{
  "arch": "transformer",
  "dropout": 0.1,
  "init": "xavier_uniform"
}
Rows from block 5, named by matrix and row number. Rows with one number belong to one attention dimension. Each number is 128 + 32 x the weight over the matrix's rms, rounded and kept within 0 to 255. All counts start at 0. Numbers have three digits each.
# v: attention value (model.blocks.5.attn.v.weight, 192x192), inputs 96-191
# proj: attention output (model.blocks.5.attn.proj.weight, 192x192, transposed), outputs 96-191
v.33:129130161084169149149166153124072142130137150156183178159182061204080104176152075060178136114176077127093160148161140165086094241166110066060114133177172195184104151137127127201139127072176218064112096080105101157171167166121157129111075124158130116144143125148197101114076113114146126101
proj.33:122146154145100117114147136116178116116071112115109136205153179064205094102120142189097174136116176121099105126072159063202069117082105141143133084084054057098139183128112146131077104194140058162103142163166181159102128134099041124129110132181082105122106067092209112082180175134097110138
v.34:065159198164160138208170131148188173183146149181161137147166130117182171195183117115157153086095097213093164138126104144092093140187104058177084107082180167149117148146126174219134108115139054112075147139121080155117097110126099136106098126106099191127118120182109103145125141149122136123
proj.34:129153063102138155094071099102115177061140090147146136195120100140063089117054099075119104114130146098135199160132136081078165139175210174096137179106098138081188095229129149052149089120157197122137140160143166108084105093150140094167115157171150116121185163087157115106165152119172104156
v.35:151103131146100212121077176121100126185105123103117124072131137066079126152113092145145082130129119115083155120140145147169112157133089087144195126172140145088132167141137167098142188153185174108175150097164065150081145109170062092109114141120103055157084199164171069117167128151153043085
proj.35:107118111098138101189163069073177153060121165144148134111162112129159150086101152163106114147086149158159114181164060108090148130107188145183154132071100147161079125154126125000130118117142086153111066155158145122137164132071141174149166128109191194182143134182089108134061037145160134107
v.36:173168155110179154136096123148137175048134153124104126153060152127086147156130134133103175116174212107118056158181097132117156101127074077077163173130181145172130154094134144106177103055126147073147161161135146148108153077173076131120094171158181134156104178116119174108143124100114064143
proj.36:204079121189103156145097172129133068118091126108182115118120096161116111086109210177167142083147078130085179114139124142130144154088137176166042085167068110149115094112102113136099160148117065183147178110185102184201128204055166131106143155090099133117134174172095113160084154170034218117
v.37:140143106052151159137104132148139093149171106123140102163112122113102111206088107118204115133084168183185082108061056095066106148091093167094065127076130207089085100173137067179129071139135163159208119122135160110057041123105099081104137138101100158146162116135112156154144135125136233096
proj.37:125130078208063170067119111093170158120129127076119141122079078175173092079055128158126129106117113127155196052193080130162151101194106106168123160171193094204186117145167166121146167120129147096059156167147091143167128147210148135137103142135140106107168142087052112143113094093121092119
v.38:132117098128116153108074119115101227071161119112104110153088141125193096178109125115130155106169034202118093081094176167189126100168119128182099082109137147145163132129135143137095135126096180106140068093127107136167138146149101191161132134085080111088132153188155183130167132131073147100
proj.38:097135150178167169117148121139137089224106085167171127147158133072145136100166125066143090148086152171137155180219122090152202108069070170082160147101121037137092083083115120110191053133109080096182138115142093134084144100081153072136147108121198188136111105101107113155124061125109081144
v.39:106114126187169183126147163124159175184126082156172177087116118123167095105139172113129136109135123189106147074166065105151078141056140129081125114166137105079133161170094181143129142107141182074129196127115105172125117164123146162118089155113175064132094109103220177124061095171124102137
proj.39:128113180092142118145117091164134098030135156132089063153183167073084142107127087114119154184138108148114121085116121166134139097133105115163142159115129117115147146073081155085148126094171062163142104121161145089196160157164157142160079098144135161165147122197098094115159174138091105174
v.40:065130203139110122079170154075137130146159187128129153135075100129082099082120140148098097106081095093088105165126096135058115143133151117143063160087128112141083116155162193098174146078103106138173141192109101126069163113108158136174163111113123117109161132193120149102167156171080089169
proj.40:187215118074179181226086120147121098140128135143132122121179137119177157154128109097141107110175193116091175083115138055107116126161157094091183088183089107165129079093089085124230121115179144175070162054104092164156192066137161099097147143156121132121086156122145191186070152078150121102
v.41:187102099134108090156129118057110097118108093144161123122140122136158087164064117158144143102131086169076086101087070179105130177089119156074134082126074147091058155142147134108110095119163153090051117135101126098053157160108179111145099126133104106178110156122167116153120255190149098138
proj.41:103102145146123157163128178214198147133159207136052139155193124075093140052189111151173124149100130145125124147093161122182052086187157107133101128078118075089203087119117111152122111146087161153187146141166145205146092063171047099152150133132128126120208126153097127127096065069141126132
v.42:074137133129137167160111138120143169070103156100161079138130114128153135079147123094149129143118187162130110152124138123092163058110108102124151148165170078134137153099163206166087136143172154130124192128094042154166138080128155134101139156074066178070077112141114076125088135177166156127
proj.42:100150074115154180069182153106155038174146099100141194075081124111079102132141126114108073150106085109131235120117123163174128154153150132156105138090104101080136097181093062137133086093075108147133068101137191118060081162088145101179130106174226168106146154122056117083168140059047142126
v.43:178119128141133119081189154131143017090169135091100107166181134119121122107168148197108123099110160107068140116170152106082113147111120129114144173146099113110140176125114133186085136072132039113133166089121155131160129198138098111123128162112138100174144127157128136087135093106120181121
proj.43:061156126073122125088203114133155188165109125161185141121109148083122101162060098075144094110139102094118136142097143154145134198146117111153072159122116182129170138102103125107200179156125131119175101064146092118111163117130119164117109064131113117099116161114113096200113114195148128152
v.44:121113148050068124095111176141096114145138172161114128073114218127070128100150137167112126102146093107149134136114086122161139098199078100122155100144162043101158160131168053101074175157156032171172155121110153095072159141106131077115155103095092125124055126169131141173121133121134099097
proj.44:147163056156194119149110149057130142093134112080152130087122109095145121088184162121173109134127185162107109098175192119143077198135177209074109184111092185122098082125216141153166133117116178096109082108138123155159191105094088207150116145114153140152100104093139126097147094112108144164
v.45:094176167081157137156106113103119114147134061115153124136135123133128152152097113216087175083183138077099113126126109173145153135128186131117141195118113182141107083085155118191151154229101135157127118031074121153169193106155145148117151204089089116147106081179122118101138078133077110067
proj.45:101169144176131151157108103064112157119047155141160144113111149149138124155130115127121097191166190099125193187134111080107115130147107119090180062120060130139132156133103116130077071089169189077192070148201148118143068137169116115085147128120087182140133108097178129234164132185155131072
v.46:122113101125099057108142166147140116146099160093155122133083152162153133119091170097113131147118095152099208133134131170104151164080167099136106150140118148165195114088068092183150176159117039099103109151083156157109116150125076072129104102109146135101111058077111156087111091112075087121
proj.46:105124081188117066138116163179136128108111101120106187189193078085141123058149128120117125118102072106142026071143095025142141191155120174173154073141121101094069161132069204071098147095185158157133118127156075097136063145114126163132086097204101130114131072184119106225107108135136117170
v.47:144200146085157177135098116130179103171163127123117109063186159129112147176135116056154172104143164155086135124108175152135073088137107198081185153077107104061116079139152145191159117152103177072119112103103130191151068153117168186184139119137188089078177077134143144121190153085090080144
proj.47:129095137150198108141102104080078118082052141128158107129111092131173221066146131136195102125200089099143154174132149172052111155141158104154122156163157152152150149079194119135110155074093083111101185126161149068146112123198093094090122163131112156161144202088110093064101120164174196024
v.48:114166119174163114115157105103097142116161109122111109168085119096134126117102128100127114126143120100076130074131150164151080129122133130177087087151103131152117133131133127098129147082121079190114152123170107115119150096105127116100082182126086116105124120111117125133151133114123081103
proj.48:133113145144141122140106144178147123107121093110133127143132135128114098132126117140101126109075160131127158167142100119158137085177137145087195139101124099130134114102124099137164088145162159084133139120115150138107132188128161104128124124123121116119142083126118107103094134124095207145
v.49:138153139197158099130175160150112178136171133160127150128136096125170092176171110116122123149094111194085154086149102078161160103149101203205168137170103064137121128149125167114113150106111088130170151148100078160097175168099113145145107154185167126138131102176105097141074155151141112112
proj.49:171135122081082150094139117151165127154087114157109120112081167133090130141072176140127111146142128132151145157105140202098098145130118082089123137116149142106131085135163106194146110191110153135085152143148137092107163139159131110131155064118066182097094181114180211067157139123154127147
v.50:142151204092082105088117108170129123122109137110123084147155121123110146090127153115100141157093176110115106169162119107164091134095153160076126065167122127138128157079112136123138157144111124069113156139126113162117127123186145211163165105145133102137114127143146113173095125074132102112
proj.50:111111066167125150146165138118144126107156129088132139098174091133129115157114088058164133108152074145161113122067099130121180106081109140171093197090124134146097102137119060095133161148119112176110094089149195103106188124086140090124110121096140150111145124155107163088143092123166151115
v.51:110115143089096088209109148083109148124078122120139142120187095136112138083145128171113095156095117098100161143105159136163159102125182154135097130131151175114064137155108153144144165087136180156064113168152092113133162101144133180153112100118116134174098147118162190153117170165138121101
proj.51:150157127167158155105112137147162131135198148127138104122097126087119135140127119131146122145167135146152117098151137090115161138113112124097147124123158143150121113112174108049158119194112139166122137131161124141178061141127105094100129171176111144115109142099114062115177101122116126171
v.52:191149108141135132145117121086195140140126123115135114102063132159159085086152091104109118120157145146096137150163152130164110096150175109142070110137086137087111132136102101188081133132101191085114151109178130121125102194169139098096149146091123125171100092141130123150201129126097105125
proj.52:105164194137140129086146195183090121103105182129118125156112137066087181144127135122192125130151091069116175087163153101126150135123081079111212131091164111145154172123151178082173139114116111134131077074121119112142133112102084180158123136149084123132162130143173126105094142161139118124
v.53:090136126104075139116152144157164088120111138117110071091119096132126143151078147113152117157099139149162122140157136082127108131083054115072145101099115109065111103100142104156205155176135126156061081159087113109133076112114121166147139096171148146161155167161123160153097229151134140147
proj.53:201127141115165110139091090143090153154114121122146177146129197144093116105128091142107108143146096104123090117086118215128102075146157109167117168153079115191142159129122152144124125135147131086195166129150098149078134103157113156137148161106117185096096136140126109075125118118135164093
v.54:177116114185162107109108118133071122162151125184172139150192135113144113122094155128119113174134139128192137153122084110110099129125178062145109116105096181070126155168174117126200090099120084145159117163139169164148143120110152130096136143179117162155164125153186171083114139126159148112
proj.54:076135142059110159148112155096173161139125155095098163122106160108120082109177104097118117109165155099082114146167171138091182151111123154122151144142158115157120191078149155183129185143139175094122160137145144138096134127133121128125135097108108144100128119117077094122134136132094124173
v.55:115147127066146078127155054087124150122088141134133115129110138124141121158137091113126190128159132187145121159070112154164090115153141131111101143160086142108126121131115071134114079171106126109116105124078171157114081117150163063151066135151115137146115135173108126114134117092136078192
proj.55:087132125114147155127098128122147099082154146074109099169145130119115116129147090128121132093105180145156163161170123077120176087120128094153126145065180108154113153122082156105180150118102120129130085145167141071123131149089088166108122128108114139129175121147170087131119090197119140116
v.56:094114126121140152171076139091096126088132097150206128099119160202096149169149104131135082083079126074121122141153132113133117118154110108093087117102153119128079119146141165175165111152143093152106144141120172106131099180177113075128154143111068150097127167125106108206125118100109065068
proj.56:140147121143138070098163120134145150142100157104082127155109086026113130134189096122138147167198121140093132147109132105126165208103141119163153167184095118093165144113124103131109148064177147137170131115141123174089150101148128117109120094114186109114141128123151108098126139131127134147
v.57:107110103103105076130142182130129116139106112137104100105076090118103153090093190130121149117103163163113175152135059136099147213110140125108065122193102114136143144092146129132148134121109153084128158096138124142129140128153120129139135140118157147124087181160125077181127132114170159124
proj.57:149165140083069145088121086055050161132157132122129104138186191096103077197106125145113146148164127114077142151094135119178101108089138072120134161120218152158131108161046111144113114122150110171119056118122153080134185139162154119125188100106121130141157067111132130093161103107152169086
v.58:078110093127080120075105150158122139104102107133111106111125158121102084097087145125119153122146117165110179039117053155155119127143096161170116045162151099138114144163121033096095101145110106156185165131115145100105107110109151076110143096159140148088095134130140165131121135150172125159
proj.58:161101168150170150139169104097094084151102125098128164152125159160181112128132105147155110094126090079176143136102219137131144157139084097119116180131084148137138108107113197174137168154030133069126086111148172118173120159122105142130119138073092073116180137141135106127102109135167143092
v.59:140093114117170147175129079197121140146145146090166122084151124152082054172100105092125154117064146098146156159128133114135156147124130187125078098099170132107143161127155151137073177137157187108116101146128147101090123080141089143127123098099165151165116157096106088129142140120149096156
proj.59:100141087149076131107156156091133134167113135116153119142143144131170147133136079173096131142175077117101119143123130166146078132149130082157107162164121125125113080145082120104124087147088055149158093148123130170152111121134122148074152140117120122091139087104155158121127127171149154129
v.60:126113171108201150155084180100083112131104133097148152100125134089142137128093125143072105168103105105153099098094112148142177167078098075143158071118069134140142200113101093150145115126169120136093138147120141136111130091097117077152119133120178166139122150097183120172108073156130108168
proj.60:125167078097067163119128124118162171177122130164182120130121123147122111114144121104152149119195138150121177161137160130140137077190145162158155182134158114152116086152118163126070144131083145147144150089095176124163149133174097158131167100127111131090134099201187109049159144123120132147
v.61:130178106134114093121093094155067151121167112115115113096118185155126174114159129144087103115165127135053132117168130093221129151152084153203125104117155181046123160097123113144130190168153085120089177085122123114094123113115101166185141132133078166151106120156090122111115125164111126135
proj.61:112088112113153128146121146121150066141107129106146131135125091136138150121159114106159138158112091121179171038100123164107182114177163080132127178114108145171154123112147119156183062133103162148174153145112135097125131100153183122089101130108102149092128168101119088124091138137118120137
v.62:128111185115151163145108154135069148159164095134092119117114102110124098142121083170127135157142124158163088128147138150207135145119132130158144128085117074097146093150179134084172163107089087158100134128134157145080069044166142082085130125113092084151136132127106078132167144175102108134
proj.62:081110124141091104142171142126154128119094158131157175043057155123159170106146177090103109144125094135141202103123092068110125106126159131130134146140090123127075189113113112219035100116119145128188062130088149123165121175093158125152143145104133160139142125112131167096098148085124132105
v.63:153119122111103141125107087063110182164123129115162134153142139182120111165136101146131146071113148096168094133165197151104175140189098099120122091069153170180134098125115127157076126077153152142121155161144135105150151139095129198090121081121116135155096154118116088122133112149106170178
proj.63:098157154126108095157193166138134076132151103121096153099110174040115103137139169159152094170185112149096155132099126090092168129101152088107135193133115130108076217161138111161210130156104115084099163084153124128157119073128091112181107145122133112120101126164064136163160111085136079131
v.64:083240106100170127135197099159075086163080142179144145174130147095111193139147145173142138113140164170082124120137111194198090124146159141091158125103126082146173109148127111116136179183137150144098220139084113105107156128140181057129147155136166143138087113150191121138076138173154080091
proj.64:144027163123097138128106180099102161136107091101114152115175099143148080174095111085102140130091106130150106116101136100072141122145089122097119147118157152168078198118159124168112115079084136112154097088147092138151090115156115136202156117086123142163129175142092168110162160093090105157
v.65:098063144090141088155143149098049165196170077131146105095139098150109155167078152155173128120148137086191157125107115116201079102098110113109122127160124131094179152103119158165114190188140159106127116186160193129144167106158120136144162131080162115120070156084168125144167078114192216107
proj.65:193169144162141143132112114216169102081139152151161127184133184078164094087123115097102143112118114114121124096147095139032216124168097153169175110103109188136118118139119154099178133116179158112139172081123090133148125181137073083120118136152105122126129112120128137103056201120098097163
v.66:097158075146107105160108093130119087105150132127132120124150136126167131128128112157097121118146162149085130109088101115074169183104085134182113123121164185110161061147150085137150142171171092104121149103088102163102146132129096115188123141124108143075127178119124129128149114083137122182
proj.66:114095140114112158141101150109130168160102128116161171130212142139078143097136119123142116157145098086122130147190150169134146058117147107137146073135115061118117149078122130100088145154143185119114152150142158135153118154144133121099151111175123164171138100092112127108103145148181188097
v.67:121098133134173180157181126117202120092094154128142189171095163113199159146114173157138136110052116104056112125151131147103183081166116107099071125147154136170160121123209169126177161185142191124100126172161121125105168106059109159091089080187137110182111169146171142121141131129151083095
proj.67:092164116099125084080179170122127166180160082144132134090091138176097105106123089099151124099123116160179154149158107153179109132116172070186149113132115120113146120139127130081112112074151111153133103091147124118176101125124135091149189150060157129087146138116130114099123160089086172174
v.68:114170168165090140124064091142124142102119146160120165172064112103103147063149129093160166159165094154099147123167174093148141188153102080118163123151099165117195127126160116164112103121110107135124142096066170162171129093110103152159131163172120145149102094190080176155141122124117122148
proj.68:126132047083199160162164152128119075119096119133117096065153170131092099140122115151068131113117105170127118177129110128122124069101149180168111152152134149193144094116103108030098148131129152102152090150145104110108082192150165124070124143093142125124138149144156118116129098098091126091
v.69:153091110141120185119147120108108133124112125076144108114164073098122089077146102140196131142104091135139091124087137183198124106071168153156179127174153118178157067132131053121113185121099130122141176143120103142149136189089131091157161100132158109069182082106197101084208121146121197181
proj.69:134090157157115087157137142140169113099148141163088127131111161145156130087104149092111160083120151108161225125164117113088122140175094100100105117080142111143137154116163169177165067168148158139123111056132133128087108055105101088106106136087125115144124149099122143128116114116108042102
v.70:121090066110078175112171188118150115238117134148144105174125097169095044181168087161151112155105160134115168157117140124102115140169141032059157171174142135119143147151120162160107165108146119105128144112213087097112173142132103110133095158127117113197125086098079064111083098138152079103
proj.70:156149159140161123171095113151129139062144119095061162098106168154143207103117158100161114090089100077189086138124141150122146142112107154131144076121087083162190136133161121130147094156094120142094118103079199165097086138111133132142182115124161102068097128106144172143150175164113161193
v.71:091163115163071146189143110086092057096131107110197133133151130169074090139153150142110124182131121157090155149116080113156092102134082157099103074113151141134136147102152140161115119036101132147117066136152121076123144154075133128105164094120094157077119101184172068146123110123119123121
proj.71:118121090092172079032102096133152164167126119124084145094114151115109148134133134120189118095109114104128126112160185101097080148064184117146110173158097077124110120131091072092153120178156129135146151123119098156111152092176193148141110148120150071125112170105074154142112144153134099138
v.72:146111093107042171130165134101117200112131223157087129096126164110134134213155146140109081077062190128101168138108109078118102112166107140118166104185141126105060116097118055110171154160129129118146075123155113118108161117172122122119098073170131127170137163063185133119079128130137107133
proj.72:099156130170160123099092106093151092153145077170191078132091109102157160087131092155092106164136109123137150148125120123141193097114143142130117119113124156136137135140142152175092117106105095064174156091082105181145112148114098129160101131086141136115136143179095128143139107193128150069
v.73:141101140168092148143119139129131160118164170144136143126104098141135130184106116193118111123174128098177102096109109099090125082094181110150097142134113125091114131119180156095117073128109162094120144148107139110091071126142142141132103152099176161127193065081154184130164154123180097172
proj.73:072155094098148105121171141125125090145132105126134163085153148159126105093156127084143129168074094173133152117145103122137163182113063152074178118149147164140125164164094112166093153122161145175102152138171128141144176107102108127120156140116119126115122189186153073173120142135092112129
v.74:119110135095126109124136119115130129135119117129125141141109073131095178106125113174132095142150092125148082142134164092128174143179078153115121116122131123110127152138117107128173090202097121157184143110081085138151154166097143106179096115102151140134121114108051171108141090092095100151
proj.74:097125131133160103142153156138177113114176153135115124170096099155159128138095130118081154119117100154140152159109147161130107148050184092115194134146111104154115091173156157118119164083148120104137124161166160087118100129108114106102128104161182105124132102113178138172180174130140132050
v.75:122140151125147125189161099071123152160144170166145173129189112138146159155136101091152112192168072113124107118070161160135143128157136142045096091116171140158132161101141087100088080079131093103115091170105172105164081120155170140157085161180183145170150132121089091133089160175115134167
proj.75:119174129122096129095087166163112120128134124157147041122076119096108122114139158154095146111100183160150156107251109124097140122136154113201182170120145108085104093138129168138130157166148166164145149091092103111126166153092157121105183134060097074104116132137146128153133086133118110139
v.76:139123116109163179123096139079143122134153121118150078080156134118100166128100122140105126151124166094175070145119153148087129126115157165077143138118135097135112132115148102151153141142107139150156102163133123170128170114150115132141145074174076138140112158118109142149118089117140132157
proj.76:175075147135102108103162071195137119154148113124156149162143138104172078111149128134115126120110110131102146056124125142141080158113074103129116149099102141086165132173091143126166102147111111152124140111112145115148116168193083124153094170110150149117114160128177140101134110129122119087
v.77:113120120144135086142101174145072069170134119175134091104076167125099089126131134100080157101125088140088143095120131145110144139158161100101042050068158126159138135149147134107109138117152138130136091171150181144125147116107131082083092154208120162143094133095138104142113147097085128174
proj.77:092140111090151166116175075101144159116109117096108157159134083145164126121112116154158166140120143170188155128124124139116145101113121169113172187150130114076099077138145092130148140107065124101082138125118044137150077142149107155096117152051131091119100129176107157119132133167184100088
v.78:166136157146117138135124150092082088191077167110123147119093127109140129149097185177079102111136113142103142234091132076149054165136144163154161105133110143112152086140188115124113136147108161193084112071084155140115131105191109157136151139191079145121111075143125147150112120160124112128
proj.78:098138154096178113148132155127139091060154109146157129090104138166100096150123109127152185107150138100127163093175135126148151126128093124081103103167185120100140145132087158124100074124155152058141163128163164125168124127104173087148145122068177084191176190119106111125116111174115165134
v.79:126127157138068107163102159100146125159157138181135218201101156108060125188112079150156102094075125181146095164164145121106165143134141112124116102162206160132219126106129133127141120149178114154166137093147111110077109139147111097105084110113081161123091145178111152165130121141138149133
proj.79:096110143107173159149095110129175158120115129155126075052108170147168172088122143125125104145156142089117160110104145110154140115116112077101169062196121126145072093129130107136105121110103140096136129164129151143189117106097144173172135121121169126174143107156117126107155133110107178088
v.80:075154115117161093161139090132165153093110159140113166138154128150141124098120083122104095051169155204124158169108161146091133130143139142076129117122073146170069102079033116147071090154153117141130147075115143117172125169113149127149110124102141110079118109108125152132141168074110130117
proj.80:147100135133072062135160085146136144168101139037114098138094135153132102114152143161167125164121114111108140110042113110154114151094099178117129035173147101110141185116134126100126152164121112104144135148142091095121167072153096123133126164153149158152099076182158140125136181122107108170
v.81:087149121134148105072073088090168188119149153113076132180148165110102127188170128127106151150150166127121116067062119109119067081155058095111154100102166134120149166152076133126165165156079147085120172137166084123127140073136188132113164188134144137142138135168149129132110157138125130108
proj.81:149157085126153141146116172139076081112131146078141125044150044103169157116068133143194166145105112093156160172161151124113121173148085176134083161079178142133100174155139158129142190079096120145112105156098156107122157128099126160069105077172080046100149190034073128172136106127113050093
v.82:118139176148155123074141125112076166163096086167146103168132097175139135128121144090116126103140146121159171148119125142125120087159148116168116156132109142159151116130134138177159130134087080145132112150166146156153115131139112147158110121122093137120168114133112129109115172093081157128
proj.82:165093098146109058137066150123114108074128155088116144107094179146141197099103101158093185168122101156090182171114116116112137141077140114154092048066166130106130071105176081078109171074138139142129158108092098133079122169116102122142149142134075115120116180096134138144128132141117119144
v.83:129094151149118099113102111134111108161144111131062071175167138124074108131103176174111180118127110173114123101173087106092168126135153140174085157103181109151134130110102133088136125116118122152151123111141124146096150163180124161074120185125089132159091152109158092104106124128101179093
proj.83:096136143072200185170130155119090119124100170127152136125109148138160156184141091142118118085107128109124119104132113137167123114132121145129112134116100160099156051108111189110114170124162123144109178096147104136168128124105159088136113074105133105088136129096129119071069166142147129124
v.84:157119142117156134146150103121119118118128128128110137092139159173137107111139149116088160150133129130151138108130120148092130121155085139076144130147168140160117088137177148184159106107093121116114120183165162109073157141121105112134093144152155157098150137130138068159143116078130109179
proj.84:074155112119092136134169186158157157109087115099155153182165124087079155088141084134097050140070168104093149159140177038136120110142130075103154137090148060119148157140094090089124149153145139067109161093167183149154163105098137092165166109075144131168146118082114099111128142149166119135
v.85:144132128086058124129122172114155116124096116089140132169120102139116152108137148139075186126114123147094168167093194122111136113173125095108151122094168118163090111092171082088104160133146110136091111114105125131097114073129082184144161134099074153127171116142062090155160114121107132117
proj.85:129108150102122138149137115104083154142131127068125124095120172097140109151124160062104189149108129140147103135094096130153134095166144135158080133100096100135146155126048102110082120080111082129114175173123154114157143133153178057133095112149123108115123199097152116114084101099159130138
v.86:092162140134105117145162136105151105137092199154190220135095132130149090124145118162103144164148147146195157090111101152141118098116092121124140159173136106118067074174159103112144135134119155160146108113103118071142128111112149131084163107124092150116166117138127127182155164162113134130
proj.86:137087123120122131118157132124133108119157098101101165114123110162163090110113129127165130145116142140118140170124194097107120120168158103106077106068149121116163196101115142130049153170132140154088160154136132141105120128163136153123111141065157145142147163076158173090122134159128137151
v.87:123123121116146096057136139087114154147144141134127114075151150119130133121140150116185136178142168110069149121160124140114071142114143122102099130163120146096102128211147100134168203139165069130119197145162057133065115149126117129116149166134100124186101127157116058176084095123086149091
proj.87:134124134160120138189116174101161111077178154133082146142166122149166125158099145121094152042161093079189146145118100113135189141133134119189145171162039079138082136105139126091122144092165119110106121053161122186153103131104124107171091104084054165077131181146107154212120123169164141080
v.88:119120134142148182134105156104105116150184078116132101063120110101138086135128115157076146168194151080161077124146121071146108096115097150112118119210113154067116130180154171089130101138138168108145089139136105129115136096075096137144116132101137112188153163130148194091138132117171162151
proj.88:093123106128123177051125098134155060081082152162129164122105120124114161114100165098237139124104127148183136149152084130096128129142162155130090197124112165126090133099158144154103190130119117122138145140086096147162057069145114166123134105132084095072161131142133092149140140149078148132
v.89:112135140146124186171159135129143175147139104118128149173133168141123120158188189093105153161139117085137149154154130121144092115119128134115191168108178065091149106146109111113113142108135098104101107099125084161157112096163121184144093114113108150082089151180132093114111075123168106099
proj.89:141177117078096088044143126144105148112152152117154090108190080103155147160078064102157149126091107100124089076134131139103139179124115102099127120109171126183088155213115135105118105132105118146155122108111141143096083139133138158087114171174125085128146141112111137113149105067117100171
v.90:068145145142128115141151143166111136171117172150104144164100083117164101088142103119070122116117111158113133084099161121142136143107160125136096099125108174135113141126069125202110142116166118119167129127126106106125139158116106104107099102106133172110104099085157117078098107169120105141
proj.90:187099116144137149159152161150140141172106096179151070072122105188050111161160126126100103147124098114122125145141138187095168104103095109136140090116137127120118129121187126104145071206071148127131149107138119072129086127159136122110154117119137160134175134143148127138179125091125169079
v.91:138146150133121159111067102128149142083154144137152155141103144158137068172155098139105105157153098099158132144107137129122163134148160158177180090121120167109109161158126095057139095119125140129122161152161145138144147138192103118106054130113159126149097141176160082137178115122119152107
proj.91:094109087088155111075154138088138139113083113100193128110155126042093146140127103144131113099113135147085121100112135121120131076105148157118102150115102146106182128113104094122124197165110142124129063125085116135120162114130155159128114157136108140086161155124154117175114154104142166127
v.92:132158113129152100087107101090098075151158145125112130091089148139078122099102136126094094118189162076127121146105154121099130087088171110136125117174139165138115126144196115096116156122137120157194157156130153132129134136117079133111132134065140122120115133146135163102150107136131105099
proj.92:134162127160150132189164094130127168111141184090102162161172147139101090139225088091178137128068103144114122141129085094168132148084109145121149164076136110057104133082111105126140085156124112215099074139100042142061069094095140139130119098136129147121121121141142050158126146148101127175
v.93:126110079138111138164111134135161105139095124111137043088134156148110113103136106179188155150128118121135092082112107122129127174074138131117080084113111089115117095121123111081141165164175140118180169172126208121126067158149128141091195094111144130147157110126139108057115105147130154104
proj.93:151127134126181125148087141163070165127164103118123170121115106117114109073167107127057069093113085105140144122133147208128152071150103149127122168192100164110104099179164204097131164173095110156149106140148097076148150159104143131117153146108098170175094207076154112128073165105106198101
v.94:182064086129140124134094174109168140118109089105129125108118176119146110125161098118081104125139094143101126139138173198125092051164128108173127095105108105116149170151101161096088181141072097163152136191152102183161157172118155174154133155144130143159178166114162131077131146129137097116
proj.94:125184191099114170113093146147099117119126145120129085072121104111062120094120083127183114128095117136117130144089134160105084197146156114104139094087146139166135140083117106108165108139114162094132097079093146130163131156118073131048102097109097116158124105137091070124129065090165142099
v.95:174060114140100120137113149083190170118156140093134138129139125117201101164193177142146158126121121114111157137124139136124170088135125140112121045153102078101101097156146115080126174100081137131144143097099156076150113153149138183101167144143120136158099116164137163144117098105106168147
proj.95:107201131129118116150192141117149173145130122136122145128135194079111115056132148100107139062183077054162123148097144169096153129118129152099148119155142178183122102137095181109142129163127149146191127179119132081068147114111134134117101105174121105110131105166074173156115145126146168041
v.96:102162128123159140095108126219167179089192145114127092160152064154081170164126114069126138101087130136106122118194121126114188093165149094155125129115146129132130092208112048104135172145115163093104140116125130110153132059094158168118191074115100086124102165126135072100119147082154127124
proj.96:124084140107141119159133112047080145117108096113130097081129155148152100087154090172106126153125117120132117169097111130133074124076103131057130133145116147122162163042189190138135123137132088184114112121190135168115063162145113122124082161114111191137164098094065140152143138152136117181
v.97:081145108093153158092108127087207145136129071177103088105152133119071097128112083157159129102124179121121103138188117096111116084134185099094145121128104096175101159099135124120173118105160184088115086103164129124052128127080075070130146135064098147122160105129072153126155124167098110115
proj.97:146092175130108110135124133213091132115109149155139146159097098133161127122147133104130156139137096107155178168070184128112100129133113127126087128124165152143153057166135138109074105158099089111133125090165126090157142094184162148115111152167163131103123088130160140109083132140157125175
v.98:151146111147100116138180151084177134117089085057133132134149153130129151126165118083161139113080097144135183101123155097081135088091205120156130068068149198151163144103140154164096170160120160080108095173126155086102088129182133068104102116102112159091140137097162091114169128144197074100
proj.98:190099127110187138130114101123111128148169106172167120125110104093130053191090159134133122183223119109132085151123129129162113132112086144101068132201138085104091108148164077105129095153148086146150124097103119163140125104131128172126195164162182105165131149139094169121102105121107168180
v.99:121144097099127199149178167122134106147141124112149154180069099122177162150130155135095114195133103118138099137127083107132190075116134144137109124114130186092146133131136118060155136083163145149184162143111157164097104103075127071138131114169139155136089144140072109131171147142141131101
proj.99:158104169152150123113079136143096188107086116133126100121220133102078082094164111169124130081116150113103108182119164155127067174151163116159153169091134107181121109133116131193078133205082078128094117158160129064143134135142142184140113111066162107181173097130153159108071135103127122141
v.100:074134149163130157086206169059056116140110156154122141188130112137108096146140078120171185110103091167125119157178164173119083148114128101112135162118125141099132137150143126129126068112143142106149106113143122163144156062117151146124115119161073126098121162152216094135172129146112161162
proj.100:174132114128125116182149107144189161136163092157115121066103129124148177138114186171065053102093127094114123118104093093155165116066149151112155078149162160149109155095117056159132166194076129131118123142145131070155106223095097161102142075125171156154118124119121193134097160114129100105